config = dict(
    n_mels=64,
    hop_length=160,
    embed_dim=256,
    encoder_width=192,
    text_encoder_norm='layernorm',
    text_encoder_norm_position='post',
    text_encoder_mlp_ratio=3,
    text_encoder_num_experts=32,
    beta2=0.99,
    learning_rate=0.0012,
    final_lr_fraction=0,
)
Rows from block 4 of the text encoder of a small contrastive audio-text model, named by matrix and row number. Rows with one number belong to one neuron. Each number is 50 + 10 x the weight over its row's rms, rounded and kept within 0 to 99. All counts start at 0.
Before each neuron's rows are labels from the 100 texts, of 14976, where the neuron reaches its highest value: "fires on" is the input token at the peak. Only what is clearly more common there than usual is listed. The data: single notes of musical instruments (NSynth).
# fc1: MLP up (text_encoder.blocks.4.mlp.fc1.weight, 1152x384), inputs 0-191
# fc2: MLP down (text_encoder.blocks.4.mlp.fc2.weight, 384x1152, transposed), outputs 0-191

fires on: "flute"; "c4"
fc1.541:67 63 72 45 46 54 55 68 46 52 55 43 52 56 39 51 42 49 50 30 36 47 58 57 60 54 50 50 57 45 55 34 33 45 40 26 82 43 61 61 46 37 42 52 56 45 51 72 53 35 33 32 62 42 61 45 47 38 56 44 42 59 51 46 58 21 62 45 56 71 50 47 42 50 66 58 49 45 56 59 46 59 51 60 55 27 70 49 51 44 40 39 53 51 35 41 40 41 50 60 52 51 54 49 35 35 54 52 30 51 48 38 48 39 40 37 60 47 62 36 46 53 65 60 57 57 54 48 43 58 50 43 48 62 45 62 57 46 61 57 44 61 47 32 41 31 36 46 49 58 51 61 41 46 29 44 51 43 44 45 55 48 35 51 61 66 39 58 55 45 42 48 52 18 48 35 45 51 57 51 48 48 43 44 60 37 24 34 47 55 57 43
fc2.541:47 52 43 47 55 63 64 57 62 51 58 64 44 53 30 44 48 54 39 51 46 43 36 41 35 57 54 61 57 51 42 79 68 43 32 49 34 36 53 51 67 39 18 39 46 60 45 33 46 53 51 54 43 50 46 63 48 53 45 56 47 45 28 40 49 57 50 44 45 30 43 45 61 52 69 58 63 43 51 59 62 44 43 46 32 62 38 50 52 52 51 66 44 55 53 40 67 59 60 45 53 37 37 56 70 60 52 46 53 53 55 55 43 64 35 49 62 47 42 51 32 25 52 48 29 51 61 53 51 47 46 57 61 80 42 59 42 49 23 48 56 55 64 57 54 60 36 50 41 46 49 52 58 45 54 58 45 65 45 44 55 40 67 41 48 48 52 52 44 37 62 55 58 52 49 43 43 50 58 59 60 49 32 45 43 53 60 51 28 46 37 51

fires on: "<end>"
fc1.100:51 42 40 68 49 51 45 59 46 48 53 67 63 64 49 16 56 59 58 53 33 55 51 58 45 60 55 62 43 42 54 50 42 67 37 53 46 56 47 55 55 56 49 48 60 49 59 60 35 55 40 58 67 72 34 51 27 52 50 70 52 50 43 45 49 62 57 53 34 43 42 30 53 37 49 45 49 44 52 57 65 53 42 25 45 38 57 38 49 46 73 56 44 43 47 51 49 57 43 46 44 67 35 56 49 53 54 38 53 25 46 63 62 37 46 33 57 65 30 41 64 48 58 38 35 61 56 48 56 57 49 42 43 62 56 44 51 43 54 46 36 38 39 50 61 45 34 44 52 55 56 57 50 54 37 45 57 59 49 60 52 53 61 52 70 27 48 57 31 35 36 64 55 51 52 57 64 64 36 48 45 53 66 50 41 57 56 46 60 86 36 32
fc2.100:57 42 50 38 36 52 46 43 57 47 40 59 33 42 56 63 48 38 49 26 61 48 45 62 41 48 61 47 76 75 72 53 37 54 65 51 52 30 31 38 37 50 36 57 41 39 50 41 44 67 39 56 41 49 52 41 56 58 45 54 60 41 45 47 51 39 41 59 60 42 66 69 46 40 47 52 44 47 53 49 49 48 56 38 55 50 44 33 53 57 25 52 41 54 56 61 53 60 62 46 48 26 53 34 27 35 52 59 51 60 61 39 26 50 35 41 53 43 46 41 44 51 41 57 33 57 40 35 55 39 53 56 37 55 52 53 48 57 50 35 52 50 32 66 40 39 40 41 46 49 63 61 59 45 57 60 43 53 47 40 48 40 30 66 32 50 40 42 36 56 61 70 58 65 44 38 64 36 52 58 54 74 35 45 61 49 37 50 47 55 38 54

fires on: "<end>"; "brass"; "lead"; "#"
fc1.527:49 43 44 50 60 42 47 32 44 45 63 28 43 41 57 43 51 50 68 50 55 40 59 40 56 68 46 51 60 42 37 39 48 38 46 59 30 46 67 48 52 49 48 56 42 55 48 58 65 57 59 45 57 66 49 53 52 47 30 48 75 56 50 51 53 59 56 54 65 62 50 62 45 55 69 32 47 63 54 57 39 43 37 63 37 35 43 44 51 56 41 57 42 29 42 38 51 50 56 57 43 61 40 54 69 52 57 42 57 53 44 67 42 59 44 35 37 34 44 31 42 40 59 54 59 55 48 49 61 55 69 56 55 41 63 47 46 57 46 46 51 54 54 44 43 39 29 51 45 59 41 59 26 47 68 48 32 42 49 45 56 43 34 60 44 57 61 54 65 53 36 54 42 56 44 51 39 58 34 33 59 48 56 48 59 69 45 34 63 57 50 39
fc2.527:63 63 43 37 34 46 56 54 59 58 58 47 61 47 61 58 61 45 46 40 33 52 36 52 43 40 45 50 40 66 58 61 57 56 51 47 39 41 57 44 54 37 51 42 47 50 46 45 44 52 54 45 36 33 38 32 64 51 54 47 65 44 53 40 45 53 55 42 45 45 70 40 51 38 34 52 47 49 49 44 59 36 66 49 58 48 52 44 51 59 76 44 54 47 71 51 61 48 52 39 56 53 57 63 56 47 49 39 50 54 67 41 68 55 37 58 70 61 40 66 55 32 71 46 63 43 55 44 38 55 41 45 49 42 54 55 43 52 46 36 27 54 51 47 47 50 47 42 57 61 70 27 80 55 47 41 52 38 47 63 44 55 33 52 57 44 70 54 32 49 58 49 56 58 52 53 53 44 60 69 35 35 36 64 47 49 54 44 41 45 34 41

fires on: "50"
fc1.418:50 54 45 38 46 56 45 57 39 53 45 44 49 34 60 62 45 56 42 54 40 56 56 67 47 44 57 53 63 69 40 49 51 38 54 44 49 56 68 47 50 42 61 50 46 58 36 33 53 56 46 55 64 57 58 58 30 48 61 47 53 58 40 65 39 64 54 72 40 55 47 60 69 57 45 40 43 43 50 65 56 26 52 53 49 55 53 53 59 69 72 37 58 47 56 59 63 40 70 57 54 35 49 70 43 49 59 42 73 42 38 56 44 44 34 43 59 38 55 48 58 66 49 50 61 36 37 56 36 50 52 64 63 50 58 44 45 42 47 35 51 36 55 82 62 55 46 46 46 55 49 59 53 53 37 50 46 66 66 55 53 50 57 65 62 42 43 38 56 52 51 70 71 61 43 69 70 33 52 37 48 47 27 45 39 43 34 50 56 39 59 52
fc2.418:54 47 53 57 50 30 38 27 56 48 32 54 39 56 65 28 46 39 44 47 64 60 46 42 61 57 49 51 29 44 51 43 35 43 62 49 52 39 60 50 58 63 53 59 44 41 42 69 49 32 45 46 65 65 50 62 48 39 51 52 45 57 57 52 42 70 50 41 54 39 61 56 42 49 58 27 57 54 57 44 70 52 49 51 49 53 53 51 41 39 45 41 42 32 51 56 57 53 66 33 50 40 59 39 49 56 53 51 66 70 58 47 32 43 52 50 51 47 34 41 35 25 35 52 46 39 46 74 49 52 49 47 47 52 62 52 41 56 29 75 38 62 49 47 44 50 53 45 51 39 54 37 51 46 36 53 49 63 73 57 49 56 59 46 29 62 43 54 36 54 60 64 45 44 59 42 48 56 48 49 50 46 55 52 45 43 44 47 62 58 46 52

fires on: "flute"; "f5"
fc1.483:36 43 46 69 54 53 57 43 41 71 42 61 65 70 55 52 44 44 56 54 51 50 45 57 54 60 45 49 51 51 32 40 56 40 36 37 48 37 47 64 45 53 51 59 61 60 53 28 48 57 52 46 55 52 54 51 44 51 49 58 50 48 43 48 62 65 37 39 66 32 67 45 58 42 41 41 53 57 52 36 58 46 56 45 30 49 46 38 31 39 39 61 61 59 53 55 38 49 61 41 45 44 85 61 58 38 50 43 46 66 56 37 30 56 54 55 50 39 58 63 41 60 64 65 56 34 42 36 39 46 53 61 52 61 49 60 59 50 58 55 55 62 60 42 40 66 46 44 55 45 49 73 47 45 50 44 58 39 48 64 37 48 53 47 48 47 45 58 46 52 59 56 63 37 61 42 58 32 63 41 54 45 41 50 57 52 42 59 38 49 44 58
fc2.483:57 53 65 52 49 56 46 62 36 55 46 47 48 33 46 36 40 31 39 50 61 49 38 51 63 38 52 40 43 43 35 57 50 58 55 49 47 66 40 58 31 41 50 27 34 50 40 55 39 42 52 41 61 39 66 43 68 51 53 43 57 53 54 47 46 51 66 47 56 45 63 59 58 55 43 50 39 64 43 41 36 40 46 47 43 77 58 52 43 63 47 49 34 49 44 48 26 45 44 47 58 64 57 55 48 62 54 51 50 44 47 64 59 62 62 61 28 35 61 57 46 53 50 47 60 53 48 36 41 32 58 51 55 54 31 61 50 35 52 50 50 41 56 58 60 32 39 58 51 45 59 60 28 25 41 76 65 49 34 49 53 32 56 28 59 43 49 43 58 44 50 54 24 51 48 55 62 53 48 43 58 54 54 42 53 50 58 49 36 52 61 30

fires on: "acoustic"
fc1.630:51 35 67 39 48 57 26 62 50 35 60 34 55 49 46 48 34 49 54 29 61 59 44 43 35 54 60 34 47 57 45 42 62 55 53 56 31 47 52 34 49 42 55 30 51 43 51 61 45 70 57 40 41 47 37 46 63 60 54 35 21 65 54 46 43 48 53 51 45 67 51 46 45 29 54 67 47 59 57 54 52 56 63 30 63 56 63 50 44 39 37 46 40 42 53 41 48 54 53 67 51 58 44 44 68 43 43 46 51 46 53 55 41 53 40 60 38 45 64 66 41 53 41 47 42 60 50 60 53 51 52 50 70 55 36 40 43 65 53 68 45 54 44 43 42 35 30 57 58 53 40 39 58 49 34 54 55 57 44 54 30 64 55 66 48 38 54 31 53 48 48 57 36 52 48 55 44 45 48 40 64 57 54 36 47 59 53 63 40 52 48 50
fc2.630:39 52 38 40 26 45 53 38 47 59 41 46 43 51 46 45 64 48 65 51 33 74 60 46 44 48 34 49 65 66 52 56 25 50 54 55 66 36 63 43 55 51 49 48 43 51 47 40 55 37 59 49 40 53 38 44 52 57 33 70 53 38 47 33 40 46 37 54 38 55 40 64 69 63 58 47 44 46 60 47 54 69 42 41 44 60 42 50 46 43 38 45 38 49 34 41 49 49 42 39 51 34 41 48 45 53 46 30 58 56 42 45 59 30 53 59 54 50 57 52 38 47 44 60 50 59 51 52 54 45 37 47 57 46 35 54 63 60 43 43 46 53 48 54 56 49 60 36 80 44 36 52 61 59 59 51 60 53 39 43 69 48 46 47 57 59 54 54 59 49 48 48 48 47 52 49 44 43 56 63 50 60 48 51 45 51 56 29 44 39 44 44

fires on: "flute"
fc1.115:48 65 62 45 64 54 38 69 53 40 53 54 64 63 56 41 49 66 51 43 47 49 47 63 46 42 64 52 56 34 46 55 44 38 64 45 52 51 37 52 46 45 55 64 51 54 56 62 36 40 52 51 51 58 30 37 59 48 54 53 57 49 44 25 45 59 47 45 48 54 50 52 73 60 53 57 62 45 40 72 46 68 53 63 43 50 67 32 48 53 55 43 49 64 42 49 51 43 58 63 57 46 61 35 75 59 48 48 60 51 53 51 44 55 52 37 50 43 45 52 45 66 66 64 44 70 65 42 31 38 53 52 51 31 57 44 48 49 47 73 58 39 44 55 50 53 49 65 45 43 52 50 61 35 57 66 41 48 48 35 40 57 55 61 65 41 49 49 44 25 70 44 46 50 46 54 48 72 43 48 43 57 46 32 55 44 36 45 65 41 48 40
fc2.115:49 34 49 48 29 42 52 54 39 38 77 36 48 45 44 56 61 40 37 57 58 52 62 55 47 45 46 60 30 45 46 61 56 55 43 32 52 56 52 58 54 51 54 44 62 47 52 59 59 52 56 53 57 41 55 49 67 26 46 30 47 44 37 50 61 45 44 49 55 51 45 46 49 67 66 25 55 59 62 56 60 49 71 30 39 56 48 76 51 51 58 56 51 62 40 51 51 52 43 57 45 55 49 50 45 56 60 60 38 44 40 51 56 35 35 60 38 50 32 55 49 56 44 56 60 47 46 73 54 59 60 54 52 51 51 46 43 38 50 33 45 39 65 44 48 55 45 41 39 60 51 38 45 59 50 45 52 38 25 32 77 53 52 38 43 51 55 57 32 57 36 41 47 52 63 46 48 40 48 53 56 41 43 56 51 63 50 74 42 65 49 52

fires on: "flute"; "2"
fc1.437:46 36 52 43 34 43 57 50 41 33 67 50 44 56 53 41 40 55 56 48 52 48 52 47 49 35 57 56 44 55 60 48 47 53 44 43 38 50 45 46 52 57 44 64 56 54 44 56 45 30 62 60 61 46 62 53 60 49 59 47 49 61 45 32 25 60 38 49 39 52 53 51 37 60 38 54 50 67 51 28 47 56 38 40 43 52 43 38 39 17 39 60 52 50 57 56 53 52 40 47 54 48 53 44 40 37 50 52 44 68 50 53 66 58 46 48 46 49 52 51 50 33 66 37 54 36 65 78 48 53 33 68 39 49 53 44 40 38 47 57 42 38 58 44 26 45 51 56 37 52 60 52 58 43 49 50 56 53 56 57 37 45 42 49 56 65 43 38 53 38 45 61 59 49 49 56 45 66 42 54 48 49 33 37 31 41 48 48 46 57 64 48
fc2.437:45 48 51 40 55 55 53 46 59 49 29 63 56 52 39 52 51 42 67 48 51 41 50 44 32 60 46 43 37 37 29 47 34 39 40 52 43 39 45 56 47 58 59 47 44 41 50 47 62 46 59 45 45 37 46 45 47 38 31 38 60 52 47 50 32 44 47 26 46 53 63 52 47 54 53 46 46 36 62 40 66 37 53 60 41 45 51 56 65 48 76 60 50 72 55 55 56 69 68 58 50 53 59 66 61 54 59 42 54 36 46 51 64 44 61 50 33 27 34 43 58 65 52 47 47 54 61 62 48 36 56 38 42 50 38 31 57 37 49 45 89 69 43 29 16 29 43 36 53 50 43 45 48 46 53 47 41 49 58 39 49 46 61 46 52 50 56 69 57 51 48 62 49 54 51 47 58 48 52 74 28 61 44 62 45 48 60 47 58 40 53 43

fires on: "<end>"
fc1.467:54 57 51 56 47 43 45 49 53 60 49 51 54 55 39 64 54 36 34 63 64 44 53 51 57 36 31 40 38 43 66 38 50 56 63 56 41 61 55 72 45 44 47 44 42 54 46 64 69 46 45 43 43 67 58 41 62 65 35 46 56 72 69 46 53 62 46 40 56 63 57 44 59 55 54 39 55 44 63 46 39 52 56 64 50 53 45 45 65 60 63 52 40 48 52 44 45 61 39 58 45 53 38 40 50 48 53 65 51 57 44 63 46 47 49 51 41 55 37 54 27 54 51 40 54 51 44 35 40 68 71 34 62 30 74 56 56 64 39 48 53 60 48 41 53 65 65 64 48 40 57 72 50 54 38 34 42 44 48 62 51 37 66 66 55 55 62 61 37 61 44 54 50 46 53 45 62 57 60 51 56 46 46 52 49 39 38 65 61 45 45 51
fc2.467:46 52 51 46 48 41 61 59 70 55 50 41 48 68 60 49 54 53 59 54 54 73 53 42 52 56 44 52 51 51 58 54 26 61 73 52 29 37 48 61 34 47 53 51 62 36 36 35 65 56 69 54 47 52 51 69 47 33 54 41 41 58 61 29 53 48 49 29 39 54 53 33 46 46 53 63 44 52 52 75 44 71 72 38 42 61 46 55 51 53 42 51 58 31 44 52 52 68 57 55 53 47 76 23 43 70 59 37 36 46 54 53 62 57 62 43 51 58 62 55 49 35 38 44 54 40 46 55 40 62 48 38 57 50 44 51 60 48 74 59 55 41 51 36 35 51 36 55 61 61 55 44 60 34 56 45 40 46 63 55 48 36 52 43 33 53 59 43 48 53 56 67 48 53 55 42 50 38 46 35 63 56 64 62 54 51 39 49 49 47 51 50

fires on: "flute"; "c4"
fc1.46:49 54 60 50 42 43 48 44 54 43 83 46 61 60 64 46 45 52 46 53 52 49 41 57 43 56 54 43 49 50 55 53 41 49 54 47 53 62 57 61 51 57 66 54 51 42 28 35 47 50 54 48 62 58 56 62 44 62 72 54 47 42 40 43 42 56 53 55 45 51 50 43 60 51 68 53 57 51 55 39 66 49 57 56 67 38 62 66 34 44 41 53 57 63 61 37 46 44 73 42 49 27 56 35 43 70 44 55 67 64 44 48 45 54 49 48 56 68 38 57 48 60 53 45 41 49 56 48 33 47 47 58 48 57 40 47 34 55 57 50 31 61 54 44 58 62 52 52 67 47 43 61 56 42 59 54 42 30 60 59 43 38 57 39 73 52 58 51 54 54 62 52 59 46 53 50 34 59 66 47 42 54 60 43 36 48 47 52 40 53 38 65
fc2.46:38 51 53 59 53 58 58 68 65 71 34 51 49 37 51 52 61 45 55 57 34 53 60 54 51 53 58 45 53 46 37 44 38 46 36 33 53 57 40 55 43 65 57 53 41 60 56 53 44 52 43 47 69 38 56 48 53 48 49 44 43 54 44 57 54 62 50 52 40 45 52 42 45 40 45 50 66 42 45 50 53 70 46 38 40 43 37 36 46 58 37 38 41 49 50 53 51 48 51 67 42 52 55 41 36 41 67 47 57 42 52 46 65 61 33 48 51 56 45 46 40 51 57 56 45 49 52 63 39 53 47 60 61 29 63 53 55 58 35 48 61 58 49 54 41 40 45 48 40 52 19 29 51 27 45 36 57 59 45 39 50 20 36 44 51 67 62 66 38 40 40 52 44 48 57 36 46 62 57 30 56 47 36 34 59 36 55 34 52 58 52 59

fires on: "<end>"; "lead"
fc1.760:47 42 47 63 37 57 65 35 70 49 37 62 56 52 47 46 47 42 37 48 64 51 46 36 48 43 51 46 53 58 65 58 43 37 46 56 59 42 57 44 67 58 50 42 38 49 48 52 41 40 51 68 40 64 51 43 65 55 30 59 41 55 66 54 35 48 52 44 54 56 56 37 40 34 41 51 64 42 53 49 42 60 52 30 50 57 61 41 46 71 41 55 30 46 53 63 63 54 50 67 41 60 43 44 53 46 38 21 59 52 49 34 47 43 46 59 40 51 47 54 31 41 44 48 60 36 51 32 67 40 65 35 67 45 28 62 49 47 51 57 46 55 39 51 50 52 69 46 57 51 56 54 56 47 42 33 45 53 45 63 55 71 38 43 61 51 58 42 56 53 33 34 43 48 63 49 51 33 60 40 40 56 50 53 52 56 43 64 48 51 70 41
fc2.760:40 54 55 34 56 46 46 65 48 39 41 51 44 58 43 44 35 54 44 42 39 43 48 55 37 23 45 43 55 30 54 59 50 49 72 47 46 29 34 44 53 35 55 38 68 63 67 49 58 52 44 49 49 51 42 51 64 52 43 49 64 36 35 47 47 53 56 52 63 50 48 35 30 50 63 61 34 51 54 49 45 61 53 57 55 31 45 73 48 31 49 51 61 40 52 52 51 45 55 27 40 54 43 70 49 54 51 32 44 41 52 44 54 36 43 49 49 67 37 49 63 55 56 35 26 53 52 50 55 45 41 52 66 63 59 67 43 41 50 38 50 39 60 48 50 75 53 53 60 46 62 43 60 51 48 42 49 51 59 48 35 66 65 62 68 40 51 66 60 44 48 56 41 73 46 40 51 57 67 53 59 64 54 54 60 59 51 45 60 61 69 53

fires on: "<end>"
fc1.17:61 55 41 56 53 42 53 41 70 56 47 47 46 42 50 38 63 30 56 49 46 53 51 43 83 57 60 63 39 38 52 45 53 34 36 63 43 45 57 50 72 61 30 56 56 52 52 46 40 54 62 31 54 59 49 50 51 51 38 52 42 45 55 39 68 56 32 41 46 44 49 71 35 40 46 53 43 52 57 50 53 48 55 35 45 45 45 49 51 45 46 65 45 53 55 46 38 49 37 44 47 32 45 41 36 52 47 44 54 54 53 43 58 54 47 32 55 48 40 32 51 45 40 50 39 50 49 48 54 54 49 62 48 28 53 59 53 54 57 72 40 38 65 49 42 69 41 51 41 37 53 47 71 38 53 48 44 26 41 45 66 47 46 46 25 59 52 41 46 67 47 58 32 48 47 46 32 64 51 43 65 24 49 35 55 54 54 58 52 40 28 48
fc2.17:58 41 41 53 33 56 60 36 51 55 50 42 38 45 43 17 34 63 46 36 51 60 61 71 49 40 67 26 30 36 48 44 52 47 52 48 40 65 56 58 66 28 35 57 49 44 40 38 62 48 44 65 28 55 65 51 65 40 55 67 54 48 67 39 47 52 56 42 49 64 52 48 60 63 41 53 40 53 75 58 64 42 69 46 50 59 37 40 51 46 67 50 47 49 59 53 57 38 47 51 50 43 56 36 72 49 57 46 38 42 33 36 25 50 55 62 63 83 50 54 41 52 65 55 59 47 37 65 35 49 53 61 54 53 56 48 56 48 37 56 45 46 62 50 54 38 49 63 56 50 58 47 61 51 61 59 48 40 60 52 36 52 46 55 57 34 46 61 64 48 53 51 46 52 35 46 64 57 74 51 44 67 43 44 58 51 44 60 53 42 62 53

fires on: "50"
fc1.312:41 49 71 48 56 66 49 34 42 53 54 65 35 51 60 51 41 57 47 42 45 27 51 57 48 56 61 58 41 59 60 44 67 51 64 59 48 40 46 53 46 57 57 58 35 69 57 47 62 57 27 45 55 35 49 25 51 39 52 68 51 48 42 44 60 35 53 49 46 46 56 66 43 50 52 56 56 60 58 55 53 40 72 36 38 75 37 46 61 45 59 58 48 55 56 44 40 52 53 52 47 51 52 71 49 50 50 36 59 52 64 44 57 46 41 44 56 40 54 37 37 46 66 55 57 57 66 47 68 47 62 59 45 54 57 55 56 58 44 57 49 57 73 66 43 39 46 50 47 24 36 56 53 41 55 52 65 45 47 51 59 38 60 55 57 46 39 63 45 49 47 39 58 78 46 47 47 67 58 34 41 50 60 52 43 43 49 49 53 34 43 60
fc2.312:44 43 47 44 40 57 43 48 64 60 56 51 51 50 32 45 39 46 51 49 56 58 57 53 56 56 55 57 41 44 48 60 52 50 40 48 54 51 37 34 34 66 60 41 44 53 48 71 60 45 47 51 47 42 21 55 48 46 47 56 74 34 42 67 58 55 31 52 52 72 52 46 68 39 63 47 49 57 46 40 52 49 58 48 61 41 46 50 47 58 45 49 49 61 42 55 77 45 58 60 46 55 43 42 61 41 45 47 47 65 41 52 40 39 42 59 44 59 52 40 40 60 40 58 49 82 47 44 38 51 49 46 41 32 40 56 46 45 40 67 62 52 54 28 50 56 38 56 55 49 58 41 47 49 59 44 42 56 74 56 43 47 44 67 42 58 48 59 61 34 45 56 61 46 68 63 50 42 58 56 67 31 60 32 63 49 45 51 48 62 59 45

fires on: "50"
fc1.186:56 43 42 30 56 50 45 37 31 68 60 51 46 43 61 45 44 48 41 60 37 39 56 47 72 51 47 60 32 41 59 58 50 40 42 45 16 41 60 60 61 38 56 54 43 46 47 59 39 51 44 42 76 43 37 44 60 56 44 67 45 32 63 56 57 50 50 60 49 54 50 58 40 36 57 59 58 46 64 46 57 43 45 59 45 46 69 56 38 46 45 43 54 53 52 44 61 57 49 47 55 46 62 53 48 43 54 45 61 62 56 52 45 53 61 57 50 44 49 53 55 61 58 33 61 69 58 29 33 40 38 67 54 59 45 81 40 64 61 47 55 54 43 47 42 46 60 50 27 52 52 44 43 53 51 44 68 52 42 46 64 42 55 53 64 66 40 49 35 55 52 41 56 50 47 44 69 57 54 39 40 48 67 35 34 40 56 62 75 42 44 52
fc2.186:51 47 59 60 63 63 40 49 53 62 51 39 57 59 62 69 59 33 45 45 61 58 60 40 51 61 46 67 70 53 76 64 49 62 56 41 29 52 39 37 37 45 58 60 49 48 36 41 50 48 61 72 58 57 43 49 55 52 49 55 43 28 49 63 67 57 41 85 41 54 46 60 51 66 46 53 43 43 61 63 41 49 39 60 46 53 54 45 54 47 43 53 45 52 54 52 62 45 41 45 65 47 48 53 42 33 60 43 48 52 59 65 55 18 72 51 39 36 62 51 59 44 57 38 53 46 50 64 39 43 47 35 39 54 61 51 66 42 52 44 50 47 46 46 59 50 46 35 46 47 72 60 47 71 59 55 47 69 41 58 71 42 49 59 39 50 51 49 32 48 66 55 53 51 69 48 51 48 46 35 52 59 46 40 52 52 53 56 50 43 46 53

fires on: "<end>"
fc1.228:32 34 63 43 57 58 58 43 56 45 48 55 73 53 46 35 33 49 74 46 49 54 54 39 47 45 54 69 30 37 49 44 44 60 51 65 28 47 47 46 52 54 64 46 46 55 57 46 47 41 29 50 47 49 37 67 64 41 53 39 60 48 37 58 32 46 49 49 32 53 54 53 33 49 52 45 63 55 39 43 57 34 49 46 54 48 59 56 75 45 64 54 52 38 61 40 38 61 45 54 53 70 48 51 51 57 45 54 31 41 36 45 44 52 41 56 61 37 69 59 33 49 65 35 70 51 52 65 51 62 63 57 56 43 40 47 45 47 50 26 49 43 58 46 57 53 62 43 56 42 52 42 47 61 36 50 49 42 38 40 53 56 47 35 57 55 58 50 28 72 56 35 52 33 53 43 47 55 68 60 57 47 40 48 60 52 38 45 55 46 42 41
fc2.228:39 44 50 48 54 44 43 49 59 69 47 52 35 50 64 51 60 63 41 70 45 45 67 59 43 42 49 41 63 49 42 49 40 59 64 44 42 49 53 51 44 65 30 60 51 42 43 64 47 33 58 67 45 45 52 47 51 43 36 36 52 43 60 47 72 53 65 48 39 42 48 71 52 55 14 51 48 52 43 34 56 43 60 55 72 61 49 52 56 40 41 57 48 45 35 38 41 55 47 64 47 58 41 39 51 33 51 34 63 50 47 50 53 59 47 57 57 43 40 53 46 39 57 32 41 43 51 36 52 65 50 55 59 35 36 43 58 61 57 47 32 37 54 55 47 49 57 61 34 60 60 71 61 50 64 59 56 49 44 69 43 58 44 51 45 47 47 38 50 36 56 41 42 47 48 55 44 48 58 52 50 38 43 56 59 61 59 58 46 64 39 29

fires on: "flute"; "g2"; "g1"
fc1.237:39 54 39 51 48 47 43 58 60 62 52 62 52 47 42 38 46 50 44 54 54 29 41 58 46 65 45 43 38 49 38 49 68 52 61 58 40 25 51 46 58 55 43 68 54 61 39 46 59 48 51 34 60 43 54 50 66 35 56 50 53 51 40 44 43 43 49 72 32 59 43 47 39 29 58 42 61 60 43 55 42 47 43 82 54 39 57 38 50 55 48 43 42 48 47 42 41 54 60 46 56 62 57 67 64 58 51 66 57 52 60 46 37 50 39 42 50 68 45 50 50 41 52 59 63 64 52 53 66 35 48 57 42 50 39 45 53 56 43 50 63 57 45 39 48 43 43 46 54 53 56 63 45 31 42 43 57 47 65 43 49 47 47 60 51 41 59 51 57 43 55 37 51 51 51 52 52 67 34 59 52 38 51 55 48 35 52 59 48 62 52 55
fc2.237:57 54 57 39 45 48 55 45 47 58 45 59 45 55 40 61 41 49 54 32 51 39 61 64 56 57 52 46 54 49 48 63 56 39 59 42 42 69 43 42 63 38 54 50 47 47 61 48 56 55 46 71 61 32 48 42 38 52 46 63 39 53 46 38 66 48 48 65 62 57 68 48 34 56 42 41 45 34 56 45 40 58 60 46 52 39 51 63 47 40 40 56 42 53 62 67 46 49 58 65 51 44 70 45 42 48 54 63 46 40 26 47 57 42 44 49 44 49 57 68 60 39 46 34 54 56 54 56 53 51 52 42 67 54 41 47 64 55 40 46 35 52 63 39 26 35 59 53 51 53 37 45 42 40 61 43 48 69 51 57 53 43 64 43 43 44 58 36 49 39 47 44 63 61 65 46 61 44 41 51 36 50 64 46 32 52 59 51 45 57 44 71

fires on: "flute"
fc1.160:29 62 58 49 46 47 65 44 29 61 47 43 37 47 33 41 59 58 40 36 62 47 42 29 64 56 52 54 41 56 59 46 39 43 58 53 64 39 60 52 59 65 57 46 53 36 31 42 53 43 57 65 57 49 54 43 63 46 59 65 50 41 57 55 52 45 60 44 48 64 49 65 49 44 55 28 41 58 39 51 44 45 47 37 50 65 48 50 53 55 75 52 40 39 44 44 54 37 47 60 52 26 66 59 54 59 43 46 21 47 50 36 58 50 34 33 53 66 58 68 49 49 41 47 62 55 51 50 45 61 61 68 59 32 51 58 67 61 81 52 58 51 43 56 50 47 31 58 62 59 51 51 61 50 30 57 56 57 53 67 36 42 50 46 54 58 44 41 50 63 54 56 52 50 58 50 43 59 58 45 45 60 47 58 50 38 77 52 67 52 59 53
fc2.160:52 45 58 60 52 59 42 45 51 42 52 65 36 38 51 41 51 37 58 61 35 41 58 71 45 43 45 37 33 35 34 54 44 60 48 47 50 47 60 61 55 43 56 43 39 44 56 41 57 50 41 49 48 35 51 45 29 32 49 28 49 27 63 37 49 68 59 56 48 52 45 59 42 54 58 63 44 45 43 56 65 50 41 47 33 58 36 39 53 40 50 39 49 57 57 63 49 55 59 50 40 58 31 50 69 63 53 49 61 36 55 40 52 40 59 57 51 23 47 59 40 46 47 47 58 55 53 50 50 75 42 51 36 56 51 45 33 61 49 42 47 54 52 51 66 34 34 50 50 55 39 43 34 45 62 40 59 74 49 43 50 40 58 45 46 59 53 60 46 46 56 66 50 47 58 58 73 44 51 39 46 50 65 36 61 43 41 53 52 51 44 66